From a checkpoint of a small sound classifier: log mel input, 7200 steps.
Rows from block 9 of a small sound classifier, named by matrix and row number. Rows with one number within an expert belong to one neuron, the router's apart. Each number is 128 + 32 x the weight over its row's rms, rounded and kept within 0 to 255. All counts start at 0. Numbers have three digits each. After the name is the row's rms in percent of the matrix's.
After each expert's rows are labels from the 100 clips, of 14848, where the router gives the expert most weight on average: "peak in band" is the frequency band that holds the peak; "strongest on" is what is common among them. Only what is clearly more common there than usual is listed. The data: acted Russian speech (Dusha).
# router: slot weights (model.blocks.9.mlp.router.weight, 32x160, trained with AdamW), inputs 80-159
# up: expert up (model.blocks.9.mlp.up, 16x160x160), inputs 80-159
# down: expert down (model.blocks.9.mlp.down, 16x160x160, transposed), outputs 80-159

# expert 2
router.4 099:094143113158100169087110134123135211095113098129120110152137128150133109093070110095119147112089121125153127118160107159106118088101188088156132122098120189147106165116089109155148109110102135151161160107132091102128095088156096140114074129
router.5 112:148106155141163138120083116112154121051122156105172094149120105128116185166123164164095136083060116119139098153072101159092078146071141122156122126166102155110138149070108110151141176074071156109153178110138098085131120160130109116202136096
up.0 094:120116135145141133098160109107123158111110105076076096121072140118103105086105208164075198132157100125107113128127169116134100135175161113105141139160076109135132155067129137099106119156158066153138073157119118163145138124159146155137081159
down.0 099:170117182084122141166084141144135136083101140141151175138110100113181117122173146101137153125122122114129170143122110196120081120083176132084112182120113114029170033172101108180121113179140056154106108132161090109167132114087161155140184158
up.1 094:154085142094134169148074094112143159128136196154069181152128104171154127076077114067165148148102169183117160134094107149131136190116150137125123099170171125136140111160113173112130117090097133118126122103127103114077125096124114112161218072
down.1 104:178123118158104134139123122140150135131175046071051124101158136113112169111122130161076141126069139134145122077173119115153188136084094128151115118085080137127133114162123138141077097111120138159142105096122166152158149200189112195147120146
up.2 107:096128100163073139152148130163129194157200122116107088073147107086181034140103144084124151045115134169105126161115135073133141074120143167103093110152129140169143099133115145099161147109119089143138120109083078180132143164124119147145127150
down.2 103:103170101084126105100139111136112146072121180186151135117166117128069160121179153060122107116110150123150121092149111105084133127097185111092200137102151156110101116180105106112097146136134151149088101110031107113083046140057095172111128107
up.3 101:114183098166187163097149084112143135133152142136146109139116088211120160152169158163102130105110184084137135113167166092147136125094127147096204172091132156140114065108115103109122149163148141072132097092025139140183117070156130116127135163
down.3 106:096109153128117116114163152100118153144168126165134155181056092143102154131198075129164215121120145100108147143114146159072157100098097129093091113123120161117058186158122089142103146119132078133112167162101133105128114155120115154116107093
up.4 104:132155138084144170052113170168144178141124155152150086089148078137146076142123100118114103143113153165093136162099155132160107104097060121126102148145190161144156080141141117138119113145106139109117108118108105113127142201139147079160103125
down.4 106:193086088143105151128130112136171103127127137120139124138127112116118140155110108143111097092106183106064088113063153062148102106153152130143092109131169119069151115153153138135134161129009108113100167093108156135159136113139103163099162091
up.5 097:065170131093139114111126117051097133150158094157131138173156152136124110099107097203132128158140121126105094122161134086121102124169121154089128162139068114133100101104160089116111160209142109102069101096112051134041132094129102134085179121
down.5 098:142124061150164163125114080172116082057213117152152134202154115079085121077124156145117112114148101149183096107112122071107156080090121099114143087117149159138124024116115165130100099170097160102128154107179180061119142111116166164138133188
up.6 096:146145069077166167130158165097091141149091088126172171091099122161135100163118152163170152108149136135148135114128145100115105162109127078104153121119092126075144087082132069197144171118080121168083136141142087151084183141100144143116115121
down.6 113:123097115154097130179077116123197136106101155117133112191131139114137111097128123102097133115154043093116152068100093149094120061144064120173117113149071103082109102056132145193110135133106110097127121120144191158083079154140117115101114146
up.7 108:155112123168150139113139163143117120157135142109090163221128238162097123077127091171144100149096071084100154085138128123125113128158143190109148063163175172165102129133145102118212122161161076151075138122096096112092067091171159176134097189
down.7 104:118186151195110149122130102105127115064142098104145072109120065048114146187152122121094183121151102154104086121161106176067073107127154122127088144143155147123165096175130130167137117148113096123158125109202159117114174113116169131099107143
up.8 095:130111144139118118146119179123127108088064154151176157112090100117134080122100148154170123132162152146186150135135171147128143148141053137149143160136090156208087100105132137133174148109116182113098158138127217128136121112074116097133168147
down.8 103:111180127108134190095146135138090140150110130091161124115123046105135132105114105129151144107114171078127139165188096134151147187137099109107165165147180118153119189123179077088129136147122162092108137162125080120141063121148128130099142108
up.9 100:099089096109143184093135096132090143122118137132081106095090086130160121162140164170077107183121156148112131091160144132149072099128061195158161122062172156131142123106110160119108063080047165161214120103138188117081086160157108143073120163
down.9 106:112101163208158094134184133149119136106121113155067142174095183092159101169115082123125117102170170150149065162200114124111098121130180094125099125084114137151150134128097140112091123167139159096145145153164046198079136133136101105107143172
up.10 112:109121133157119111145090124072158128135150151100154179115093171165138105111167096128159163186121113188168149156099164109048131035109100135129220102090170083060101142131104194080134148120100147136111112152133097136154119120149172127207141094
down.10 098:120106160060189179117139119113128134112165062102117130184144178110095142134083124102104170122110167120158121149099180135138128130087119132122072132176125177083120144169115094079151120103089176117113143182120139069078104124160124129132114110
up.11 107:094154108085171112125116152112133163102105108096106151166120143065172089160192087150133107163131189110133163151134092184094133151152173142151136116081092129109121197090141081070235121129090109097106109125126075138168140126137127151165129131
down.11 091:091158111141148159065133112157116118151112123120090116216158146161132067206130159116125114099148108183128125108104080107127105113156090137114133167144127190140165061145151102117119173180136091086122153186196131119118087110162125201124138163
peak in band: 250 to 500 Hz
strongest on: emotion: positive

# expert 12
router.24 103:110148132162138087149042157168103111119095139090162149143126100096127098125095100155063134096141030164123073079094168187132069142089091059140157112121134190079114107129133165108124099114067183129145161069071161073129117096124152116144140112
router.25 114:127081158141112089143052139155160090117081184079136111137132100127137113160104171172086102098101050126084063117086093170084084114102139066161196124094113180119141115086164132096124131087096220154182175118094138091167144115089119136159130113
up.0 092:137133134106124114144134059140106132049147205149064128115113111139114124123203141151119095119103179164155145137143158148174098131138101096135117110116159124165163162137144108076150124171130122173192092121167206113112139105101151140157090068
down.0 095:150126115133126121143111090089123162166052084095121144139111087087105080131094071096118084136153103140060179119143082090118133146125137088084175132160129134050135157155132123128119081104036136151124161126108150104103185120168088133100120157
up.1 103:137160133132145154199123078151107134180190136119135131108129143157055141119131110154133167133126151098073143114155162140196145178130093094109101077156081121081097136188096129145106105092137121154149167157148146085140114117150147156153111123
down.1 097:109147133140122124133135100109175122185203125108102202126097094116152126096180087074124083089112093133081169089097120148108147166135093169113140156151135128094101085134146176128108081119117143142148102143176087202138109100148102120119106121
up.2 092:132095138162098094137158133110149128176155106152152115084119135089115118144120120210035131084153099099123106159140101086117147132158154122131109132184092063138090164138112130107161078163154120035131081167123094150115108105146060091072168159
down.2 116:132124098108069081148097157150146122129076110106100149157116117113125162142216095096131129138074098074168138170079111103190149095146140129155128136168147094127152135110060126103050148221147136122103147126113124156143093126148111127076126201
up.3 116:114122116097184174120101090141224082178142112155150107094126136167117175146106165092094155125111162119157106091124136142149160132089093035131077186156119077139162124150148159156143093091166138180125138144138150121094126129179093164109168126
down.3 097:130161131103132145169108126110157191188150088183112099116134196114103075120137137081145134174092139169194212140095140117175124110129166108147127074140127157134142150093060103121119149143086103142124116129201171089169089143139120119125126197
up.4 086:134131183138174166174134130118079150106140148199146160134164111144121124157101084169095142159148209083106149126158122112097122165131170110136113082112108167160105170138124075145095159093149152097097095090120140098206085128055135097097103118
down.4 092:123094107099092182139119133080144056143102131133106207119148090125169141149159129151125110093142138112160175131170042146136123101154086181146132121126120100138132137073101074087162118081085131113111079149156125162156101090134130123157152097
up.5 098:139132115132122114136156142131108139126133098133139108101180145150099142118085109154147108131170162145175170088166140153119164197116127177164209106104088183132177111092050140151082151076165128110141133144069144094152118112116148117124146095
down.5 099:198171129059167112194092156111105128116186150138143126133142158128190104167110099135136138113096084034138107092095164101091104176095122100051151152113171151212136103087115152113069126127114109100143189176130128125114101101172113202132123125
up.6 101:104143142143106087162095090141071132123152085066102132092133081117146150151049118166099141093129157066147117110102232110112142177163064131089123110065130071119164123117133100166166154141202148059146154171103105154162118158116097096061154159
down.6 110:130122102119051174181097069122096160131134102164128127154139175091125186169178123140159155152077125129127079172138155139110114157175176112106031047190142106103124130170153130130153097173079106116118156151109103108187118127103133104116137188
up.7 100:155203136142176145138094117119130152142161121140111142167142159155152141095129130158173029165136161112114176147112120119141141170098109126133149111175171093195075150123108109134098133165127143113168145098139148144099095111151164122122155085
down.7 095:166128180088100092176092129077178167089180125110131101120162114078180185110107141109106145120102092116085134101123180097110134165149127136134124150184153124114098124057097073063128144091098117157108140087157103147130113147108062150129154096
up.8 100:152126104119179111150117111073052108153163164134177169149124143116102113163110105134158113101132104163147118119168129131136154159147139198173151133144154126103154113138119161084137114126127114095107121085118166173095138129190141152127181094
down.8 090:158151105095078143143105157140126187169124174099104121087140089140141129131166163130099181119094138145102126176073114077107132070142083087114111116149082081153097168108134178152161096101185126207113139132117127118129177133056067093113139116
up.9 105:158092123146135165118114088155163131109164153193138200116087144110130144157134076145191179104146086139192132169090126139059100115116132124140127094144141149086054152131098132144138189098146101093159130111128078099177105165104137125115153083
down.9 109:131195150164109174124087138124173133094144104119101101127108106037192148176172135094119153103172100121134115113143118175158078077120144162136106121204061164131149150092106158051100064130093063101126140145135130120140145143117127115165108090
up.10 107:185166065169157077129133084151104143185086120172117109127177146109131093106144161126184130098117135202093137116156124110164120131107180106153131142131101142106124187098118160167151151134051150089088084160131148145114138114147168152132088153
down.10 113:088120130121161096120127171085124132136145112214109136102110142112139124132085137146057144151111169108162118093127136109152093149159103127155052102114151063127094138171206110145145140184131117138117084082073129078132143125147086063138155152
up.11 099:152074054088145105178163082073121161102109098149092087144131144141094139118088118145088121155149070136109079106098101102152138193170201135125101097134189132120100106149142161174114088160098147149168113073104159129067105125129072088138094144
down.11 099:151145084158155128107072122099119183153128164154103116103200130151122154144115124166122065126200136126135122119110166077141134087119135101126114092169084157117117170116084157136138181131191147122149163126114078146123083168149112109137111160
peak in band: 250 to 500 Hz
strongest on: emotion: positive

# expert 7
router.14 101:100087133124097135184109170093121127038109134119119150112137109119142154098123168166157106062114116107069104134136163164103069178062146058137168159121137218149080169092119151104133138120084166143113140096104207119146168095098159140114106118
router.15 102:069097128112142073136132086103127119137062184104156138167127145196106094162102176118124078118106118186161129130079110093109090086170156106160107084152076142166125146111111094106154171093068130122111159155092075118099123183117093100152136148
up.0 103:134219143154076122169121133119138126133164145104176093114102139123146139110118095099130117109131105133190159108120106139081089123146124112173141182058118076121159219138093091130112121123134106145151065127116090060127117107143101139140127094
down.0 101:125070136115124145124130126151165107178169146194101066164113179123121079195109171110166155086081160195130130134111171102145154108132106133102105157127103184118125125080156133126168105197102162120151193140128125153132129103100134158143041171
up.1 095:051157142139099128139088102183094140067175160127098091105142111197191114100131107114152130182110140119122111137094130086160131129182091132129119173180134160167117094143100070129151106138093150124055121133129087184082120140112182161084095057
down.1 105:150152074129125087053128121147065122107127156150140125113134163095164172170084130073142122163068106147101103152091154166125109173118162141138122123119110100094129155115190128090138158109142116154154146114157106149142200081114159112138130122
up.2 095:119127136132079172148140163156117157152184112148053123150128129112057157154190141104105081130152119189164160114108128151123149107110132166170073112083108147116194188159168069120078077146109116104135175125152186132104145146086161153120113153
down.2 103:141074110122181119098157108160110188124150175186132127163123122104145092119089107149142083122158170119129101162140172093177148158127130144131150117148127092121089141065250163134099101150066084133114200132099066107146159111163112113192139147
up.3 099:145144132150110075102123151108145178164117143148146156154132089118172118163192123122120074091113157115099166140150055146140077072121214161191071127105106169099175133126141119184185135133156130090118121193113144109131110143122208144113145093
down.3 107:094094121150118108111115162134095123106100154127117133145095126133133123125138214204108109138118097111148114215134174072142119121073112103143176085163158121184102091126068147142114078158146124156195146089085063164111197138111159139116101121
up.4 089:181113112137144109155127133087136126193166185139093130124050121180058067160163112097091158125136136125095101145148070148103157113148077143118111101099137117093076129137153119119091100111125162091135175123157065066151133132148077181143141118
down.4 095:115110083182144115105057078138092114167124155167101118104167092164103181112133116139167111144101122128136174137159155101095165098148146143151080136056095190143082158110163174103114112166122119152110107204172099181177118166098120176149146122
up.5 102:167149157098151115163151131115137149108084127098166130128035103139121122152101175097144142074121142143149090176095064180152112123116122102184081109125119057150173142093131092112122167163159097076119082186163129160153101138155139114140139102
down.5 101:112064161136123119136124061156077144093136075132108101090112182111107144094104134178090122163113090056104127105119097070149120137110098182114138167185139090141149126099155107190157128161091044102153144123064107208102165104099145125150129099
up.6 091:144155122182110133148113098115132168160097158171145165173209129121122110123121183157061126131133144127072160081135147090095100150097151144110167154111158108151133136170146180154167210145166093114118057150107141150080110134148090161152131165
down.6 096:122139167063133184103074087110191127074148168151120158139119133142128089102134109136122142085139102101107149120084099145169125097154125091131086154136131118158124079164114106097116122145194135056126158070099084156123126085092143125116083174
up.7 085:091129146134070157077091087140157140110131126142114073118099172125147114133119129146125182091053179127120148108112103104212111146150115098167142125119099164114191130101127038083122074073183106092126149155068160147157157148123144118111063152
down.7 091:094105131129140063135078119163119155124125123200167128101127135135141096106200145145210147111162125098101118144127135104130083059059100133182133130142140172065187160116155150154123101153101088147124070080093073134124117070164105103126107137
up.8 110:118167221121127102120144148166106116075069076129155077126131112132116108144137079118166102103120079174123157122154131107175136054113111105147034145142172125097086183134109107120200200145135150159159165134124153119203148149161076161110087087
down.8 112:135131092120128108082151159134103065152105136193082120117129055121142092120164163094129118136197134135102177146118140084129164150137146118175103118169119135108159126067138138100150174119138128109161143090182125155131090157139156080106071157
up.9 105:113099129100167088107032155158140143198157098143127157158191143135099103098153099147103110096147159141122062140135056122127109136146131111133188110106142133185100119127132187095093092161090109110159170080111076099138109186073106172103097090
down.9 098:146066161229095152126148187163083211120076147113142112196141109101081103077117078127109152134144187124084102098134092162126104136157169149171108129058082104162148093181200149073121115090150144128086085135138169125100086141125136130062128134
up.10 089:148107158098085186150106120170092060220115116124154193099102172078127074139084098095142169140118144113137097148137066133123175146098145098099143129137123170125118114136131070078111112104145105158113151126138064117127098066077143092135139138
down.10 097:061135126133220069135100125158089172100123126103084137142127141132119158100159154167111104128138182132153147114152141134154132170068124182137167134134152092129077144127107144146132157129126138113147122144181084090103127072092130140116147090
up.11 103:102105175195168129172126109183103107132086107144122119112100147141174113120131123183209106086125149146110101066072162146148126129132135141077120145105153181100130131158153119092187153138154124086131155099101139084139187094147111159141189134
down.11 103:135145170131144143128106109134084133114095168126100124180132118147089108140127116192149126152125122118145195194150103155112124162108096147105111085078185151123150151168154072081140096160164111147132173103177097119121168173116146090169094133
peak in band: 250 to 500 Hz
strongest on: emotion: angry

# expert 4
router.8 099:112087110098093190159125171115179123109188057066089150165102145067187144120102130166090159120194156170180165158088084154112152106110141131159142100054140149153111157170125105127112066133160157180188162131100109138127129088130094116093142173
router.9 104:185149154120143176143128084092100185116142101104116111131079121125108099191164132115144147125134105153169150162101096173115113080153087115111140165111120158124071126140122122133113108106120111136159148099116165072133141123133096179122121150
up.0 088:099137134110095121083148139108090103096144141129041126127181101101095102152058114155135112069205103074107145216165116147164136151129170168107199124111084132104096129161135147174161115093144169087143111115094128133107142132159102134084156114
down.0 098:072098116088209151176155135122114164095139180117088104114107108087166139087057091139105138162138133098111074117203142152139167178136137149146149135050150120073155213107098075120076123125106146174129158099136151087155089075134172164140165041
up.1 105:123126154148133151088084098118092147170088078139143140153181084100176094112113183089129115144114118138143080115127125166142088149178105146118135121099195129134118211143084099150096119130122112138077117080102142118116177114056190147178182107
down.1 111:184178118134159176106159103132126135200159134172116103058151131139126039177145133158150131129173082158086131093153156094130131103109143114114101127174142143140143095090135170102117138118114116104112136132138139140193154179127032144122112090
up.2 097:184100158109160138157123187070191119156138137126151149134156143142169137114146136144074144135136105121161124146151073116116115109097166103122174137137079065127137131097157152112155189129124090106111146098132122133152142124096170153139129096
down.2 099:117175113077144125144098136126084159188120115102113165149167153085183123123106124114110099121118121142075152184096101094145091127153134149127141113191122107144119137108065076107054138053111121138139178123208090145193129135150160159152130186
up.3 112:145186095097053091158066083167106108147133104094121166117137116155149152169147180119130140190120157130098123084098167109210136143198096148146115124107116131126150136088087108132105109188105087128091159132166130111126097089117077115123060154
down.3 110:167138175097175127086119142154137133081136130155161109087114159178150136141122131122117117144189089185141176148120156133120120202076105119174133117092111152158133120118126133121128139129105114159140123143112106192134135153139205134144151141
up.4 106:120114130103107136195127149084096145114106116079096136063139119146065142116079089164110060106121120171126180122166150141171121148102092176156134106150195152102085124133104196139154189170126146111160079095117176098144137146102117143132112151
down.4 106:135158066140100151103163147176140100099187150090151113118157130142142072121140084128059127111116093158178095142117160140142043090157206105084085102121114123122170113125059127149112126074097116126151195157168177114102150114099114145162096146
up.5 090:128144065051164091156142106147091138107044109167073112140068109156134131098064125163104140076099099039113125154094176184149099167116111152137156141121089061098126156156137175105097153171146140140082090166086101160153147117176159089142162189
down.5 094:136116115129115130099136193130177125098139134172104098116143120124124193165131084146138136128125106130160133148189180134106121169193133161147103127129182147138142124196179106123084092172131116084044158163095124124148147127095093120190136130
up.6 104:172124087124119119113142143151111156121090140164159113097136090103138158178158105124103133135180125157086138148091080136165132121179068158136109091102195083132154175118122093151084150130118091161050107163092123119122116137124117136159093175
down.6 104:155157154129138097119116134133087106099119137121139134092173140186133191154097112114169138118185094081149082143108104017156175193089088118118185068113141154130111095123122133090113157054119127140162146167100135111155209183096188143155141198
up.7 101:174138095123115156119108110144087132120137152136208130113080155150111151174122152151148066121076136132118131126094115167123165057136187029132150173145137154125151110126158152108206097173144116074131139071104137098056126104164091085127151190
down.7 105:169140076079164112170114131081094142128101198130161142101091169149093154149136082085145091123087183099051085180071166154063134161082132141191114138106130093148070094121184118152157139162064138155086187075139121096085138134101125094110111153
up.8 124:125163141178122091147153076150134134125093142167161122173137130181134115122146087097110106095140140164101139127128051146080130147144106090132106058134079084164077057126168143122115105153128158122170140103200183094133171145124173126122075166
down.8 112:169174060161132075079138152146122130117097132075116091119114148148121131187110202128104126139103175183140125063075138102120095095117207108146106135097151097140107142148152099106141157174096164135123160172155119055078110142069112063123137187
up.9 118:140132115139146163163111137111208120149131127093139109111085120099147076050122099097085117168107087117148121156100061094147115168088105165207136192164105116153121090158118121154098167195053167129119169167158151120139184122135110115145121085
down.9 101:130140168095170111102133142149117126199095123135140163132073127122072145163122123127198148129102141105071095138192173123114153152094136125122113071084138103111078153073126182137133138120161139159080140092061169147146152120172088200180122111
up.10 094:105098095095110093095098107136080116101141132118175106154097071139078156114174109152073096128112148079056127171166166133177153132082090111112166157119135134152127146138131070179156148114062116092179088114134080068127106184168106156158103156
down.10 104:083192108115128080122089162121103131089104088123092147167134159148155160182063121143139151110168174113182138165126130123164145094146132132107127136071073069126156101135099159124120160120087118170113144198122089136135138148144147132103110105
up.11 098:159075178151116101079163141126148103124142104112127095057168146132141052173173072146103130120124083117132182195182112093166128117178090055113141133157116147122135121096138118097129114088181120124118100102126095140164156119047102125114157165
down.11 103:090160159083197134121115126120136102084124129140116134178106146139074101117074085173114097121071090091172151125104096204110104113119122125135124055146193205085102103122160101116129137154166147113144188144098138101146090175136139127097073125
peak in band: 250 to 500 Hz
strongest on: emotion: sad

# expert 1
router.2 100:130099098162101041085115113150117098107049179078112078132143130108140076132130171146092084120106126120113118102121106139118064160125150074195119147153130184094081108100134160079070109123109164086188180127112104089131102105142070115146101120
router.3 106:100086112134113045120151126168167155080080146094109106083122091129120097120134137117125063118099150163089076037131085161110112139086197063157086073126116146104075116131127100111079165151089152031131155122129127082092094111102148137179081083
up.0 106:059134147086162099134105155103126091152075137186117220150128133097167139196174135131123179083143102125169069082125133107133110156157064113124085147158113109133109162185143133113150151177094192112160105141109145111115121098124212102136113064
down.0 103:140085152163180078117130090095139147098151117142142138176062038077138110153141116131164243128129166134137103164157129130126144103093115091150063153132149100151117143126083098086145087099103109104160153153151144107186086103146159111131109102
up.1 122:160125134141092147154132083126140066152142134133134075110124142098142126133117110122154121119119151130106195133127147101095150126174139118186115113159127072071158111178069079114195130123145103109138130127197136162092096151087069066117169134
down.1 116:154207175105083192181104070092110139171182108085205117141099136104093164083182093121149111172074107150098127104120197136158126115151133102072051106134149076180131181079142170143092109121144100107174128143114130133139152135079131184113144215
up.2 092:123153124094155158148110073183150162130158127163133130171116133087188197052192114149129081099116175092151107090081196156082125087080157157149114130168181131169189164144124159132148096115150103126096074065115146167111129120155138162188109172
down.2 091:120168116111039159141097138140107077090197124064102131127149069083137106170176098209145142097091155117152148113068121083069150112124124131099068113159118108150113127119145142136126110103081167162131155145156136096073150113103132106126101094
up.3 106:094139070136074080163136149124185139182117123124151087181150114104190164122129152112155116162139133144149137159172130151135142132137194170150140151129127155139161149175206110115080136091137110124080113115157131161170132131121100148200141078
down.3 094:100191175116090107124098145167083168133145137095084062158133155134154142145166128132151138109158146072142097165124134081165122096133064069102119125183119154167150129096125127103111131119137154096125119116084196105125115111116124079111157172
up.4 100:175060146114153150157173131143088143090063130155123156117095134122151149156100109126101089153102097122135151111110140171138150136082133137211178104110139166131125149173144097109123102153111097120118120091146108110153144142131114102131102155
down.4 104:113101090140121116133040087099126087150150212114118131109107157196179173126118133142106074126140142131138170157123102115036134125125122121084156120096104170093082116081122121145162137160094157174104094104093151185102114135194171143150071143
up.5 093:148118179060089143108069146178093127152094083165097111162151135137140137059202104157070144039077070120104140130140127161097060135124095179117074111177135083131162054133067106136160134118139182126154157111164151136119172131118140074155114141
down.5 107:088191191161096108117133097109098134140107114098171119102122158059049104091110118155128148101108153055089071128147105117084132160042074112127151129110083146119134124113115107133126128136145159141162093126123182106117150079121092105154122181
up.6 113:156149103126101075147125036126149117113131096173107137103096143117102160125143081121077153142111144100146108077116111230153168127160139136179088065146107131121142119149147130127147153113056130065162124096115162096104127145170134146131162116
down.6 113:112157077156097124150146118184105103106119147132140135133089082182196167118102109101115143146186118255166134150124186080181118148144089165124111124119129112114091155101087113153137097146180111163130202115183169160191160193139137164134133109
up.7 097:066094181129131113108156100143129186130139150137183146113147110191124099098145114106120116176126102131137114145109160129063155091103213185102158167112154115204160150060111175104128141168159150157137089118171111089124097169119119106147169118
down.7 102:141135137083099107048142158127114157088091187119096130134119069097176128137086216081178110092090114154187084151130125115140120111132120095159085136145156158117163076085114131049118109123128106067135120131108105079081147143174128084117168154
up.8 102:141103105085128091159130109173095135095145155137112173111131127164128095150140125167150100164147088154124111109089091110093109107130095122123120142127176181157048132153114068105202075181113138124161150142182150160122092099169153134136105045
down.8 091:150158154220113164098128118161041175172095135094057137150165181104097084146140158121170122128059223132129142114156112138128118080074159165133147127103181129061124148121113103126165115130203141136177144170089102110161107169109112137167132165
up.9 080:041149117100170156184133130149147109134136092089150138152160117173173141119143148149092098145124087110134123125067154149171123148156150098105136078152155086096093061081138110127161086146115164123143158104098132116119143100117091150153099086
down.9 090:146083139128172139149107148145133082094117099106135139116195123172136111147122175079136136087123089142108173158133170122104176113083069178116120102096183137070125172086132091150069124149160064152165082114174172144203103093135113169065170056
up.10 113:130107158145133153106102138135157160145156068108145080064133075091098102155085105105112104116196139145132134167074109104160139121079186121122128132092227107070059114094118091175182121157153074162111117168132056110137076109111105129141182158
down.10 109:170144152111140077127130084122086123122163116130119178114154107162111141139112112081165064212161169114130120120043163144101139116139082187114092119199107138166065107095109194132180082087160162100161152169096157124115107155177151081133107145
up.11 107:124106104146089140106111093113151129105148086169101089136126114094128150160185148123205173182110112132118073145167141155109079107095140139111130189080117182024094111156156123167115117146105168150162147112113142111111127083121200133137128158
down.11 107:120113141159110066155112112160124192112173175103168103149121182160081121178172089101143152143099116120117109127214149092169087154147130125197127132154040148197140137079123116094079102117223089115127100104146138084161080199162104121139113112
peak in band: 250 to 500 Hz
strongest on: emotion: positive

# expert 15
router.30 094:062175089159128105110124129174113160122145162121119145164188115112141131071117065125170089146137046157119146152102162144105105103101203083131086103106137119175109144152104154096147128152131102153148191114103109143129099148152156170125145131
router.31 094:074150104173072139094132150139149140136086136109122152118148118125150145088140062111151058116138105156171097138100082152127069139113194061143124089039144121139108148121130117052163170167123115124133142106129113150163144188137154148124194127
up.0 103:103057142142113160173069172080126216119140116114121155144131101138104084138109135091148112118150130095166134113138126159159085114151145212154050181145125094151132109178105129112100142122074112210086127128152160107102090182117156151168153090
down.0 116:161123114126136153114169090061159101145108146101150065144086157120098132163151130086150177120049107114153191141148080212106136129153138142143154105169108084119108088156149123093140121135100133078148093092131126127175155095123081107077168092
up.1 106:098086168141090093137096112127125153060094164158139194137121139129130155165174149108110124100109079136061083171065165170059147177143162139172127135147107135104116158106137040078105163086171147117118164123099095108136109141132099133134149069
down.1 106:131162127123130147144164085143134139173165071098099083120133128145178086132156146147108169130126138171146135136166135099103113165127125084118176082141122153093099110153104157104133108124178142162132185120121121071125155105036098107099175116
up.2 099:154103156112131096157154133100096164199139124198216115116173177154087166179169139167135160128144115170103085138136136146082163152097100165129144189130116066171133106153114137109183099144124139131118129120098102156088099085101134108137123143
down.2 106:135090117159155183071138115136110111188091125097073166145127135128094146081166075140132159144151077095096154137106113052137165091104159138148211076114136100086185116087106169099084159119126142057120108129128116143159168173152092105120162078
up.3 121:091185148126121109131108130111200117194108113077107141255168085125125194116098141155042155120168148101145126174121105133102169132110140127134111126103136081157140143137178109135081092143155110077189141108132147110146114081128121114194139175
down.3 107:177190139124129178161089034122159119188177143100055104095171142102113128176138117120113147087062146124133128167099118167116130175144138131099138118178149108118157147083119123146053141064148122085133211154119159083141179146106091125172128222
up.4 105:158095119130086063157181123106055116129100125148112170140105125112156124111070073158165151105145104158101089166136094119071140078140076114153089152120129111144119161169191162163136109170132139107108104065129159085084122148142153111159126176
down.4 114:091103107110166110085125121130116099138118099141094158098138108135138148064048108158122099132077134110171113068122111165194099175132131130076158087067088117133095165116097147108092206142128128112128146097156094089146163133165164117125088170
up.5 100:126109110075149162116121107109147124122151200139172118116156140148136073125143066124136101110107094106152096139186144141149087082140063186126103123091151141129219179198132140118138138139120125129130141114153121098091145118170142141144113121
down.5 099:147114093172167085125140149179136083095165124133099122134138182162109115135074117107107156140135123124081190153121144120150127139122111112100152031158163127136142095110171098107139098134160129128159138132193056165176076094141176099074197135
up.6 091:141142143068095121124099165197103127208158061107110155160135097131112077093122123167091140155134075136145117141188118125102114104126113142073155120084075122091110188147088146115163111084145078152106166119132067142113171096156088115139173131
down.6 099:106115125129141116136163149120149097111098147194080073073149103090081066122114140148131135123143066122147068074068169135044062110144164160164146138115116078156119120162159190117118123143098105065137175093147108136078110091076166128115082149
up.7 112:173146122085115098149144162102129154159118173154080170153131139124169108093185142109137115125138150109190215085108174095086090138106092037086114110140074085073121099129161097134157153197169162132118153139135145129100149125155137065151125168
down.7 102:170175169142050104092139137099104144140135084106121127129110127142157129099143154114126117097091102060152146171155132126128127132171128142139099066162158053166102097133137096101088165070107168138138157181123064114109161110090128132148144152
up.8 092:134098200113107130132100112144175086130183113141144116142125139077101104155097140119142100149061090126091185115049140111071154117164192103145085129138147115152092169095112088113062146095167095115115131180125104122078077125151071111086126116
down.8 098:151097150141140134098124113129079147136125088116116124115157113131162102118197154119140138112128174103105146118170097178198122169141137129205099135173098126132060117150080186170120140112169071113121200091148155150153115128119094100138100128
up.9 092:079104117143126095142086159102096127145149157177118190180155200132165090136115146151085125162164107102109135139157100173136076086130063171113129160125087153075180075119102165183092113098095115101085073144158124171094121126157109111105089190
down.9 091:139082104131166143110137109125094203143123163138160159200144112094122165073124138154172137179152166172086063163099102136142147120099172151159117121125124106130111105132149067104179122113134196122194157167163098103166138137135139176170153160
up.10 093:135135177081164150110164169169100132125081121149229123150118181159087120116073104086171176154134094100173123159106137180212159156175183110136084095135138070170141141090124147129143143083158116105144115094087097199128125114143125076166107141
down.10 101:162120113090147140137130162168029165174133163107128125158105165162113169159108113219128115128095075102108137169193157134129118130131140073158122095099130118107141116110138133130103077106141109128113122134080162165154150131174125101141111101
up.11 097:118133068141172182073138158132090152151131112165088091114080178149090151100144088145127176106195200173218152119062117141160133113128125122121143173132112165101142089114119182050111121143124081119110104095146139126079128169139136145099100126
down.11 100:093082094160163119169137123128111145137141082128154097181132150169137184084141119140137172154082113094125087052132160148113138142086100101155112157126182141107132107161146073143176163169098154050074122135129111097104071116129130139126175139
peak in band: 4000 to 8000 Hz
strongest on: emotion: angry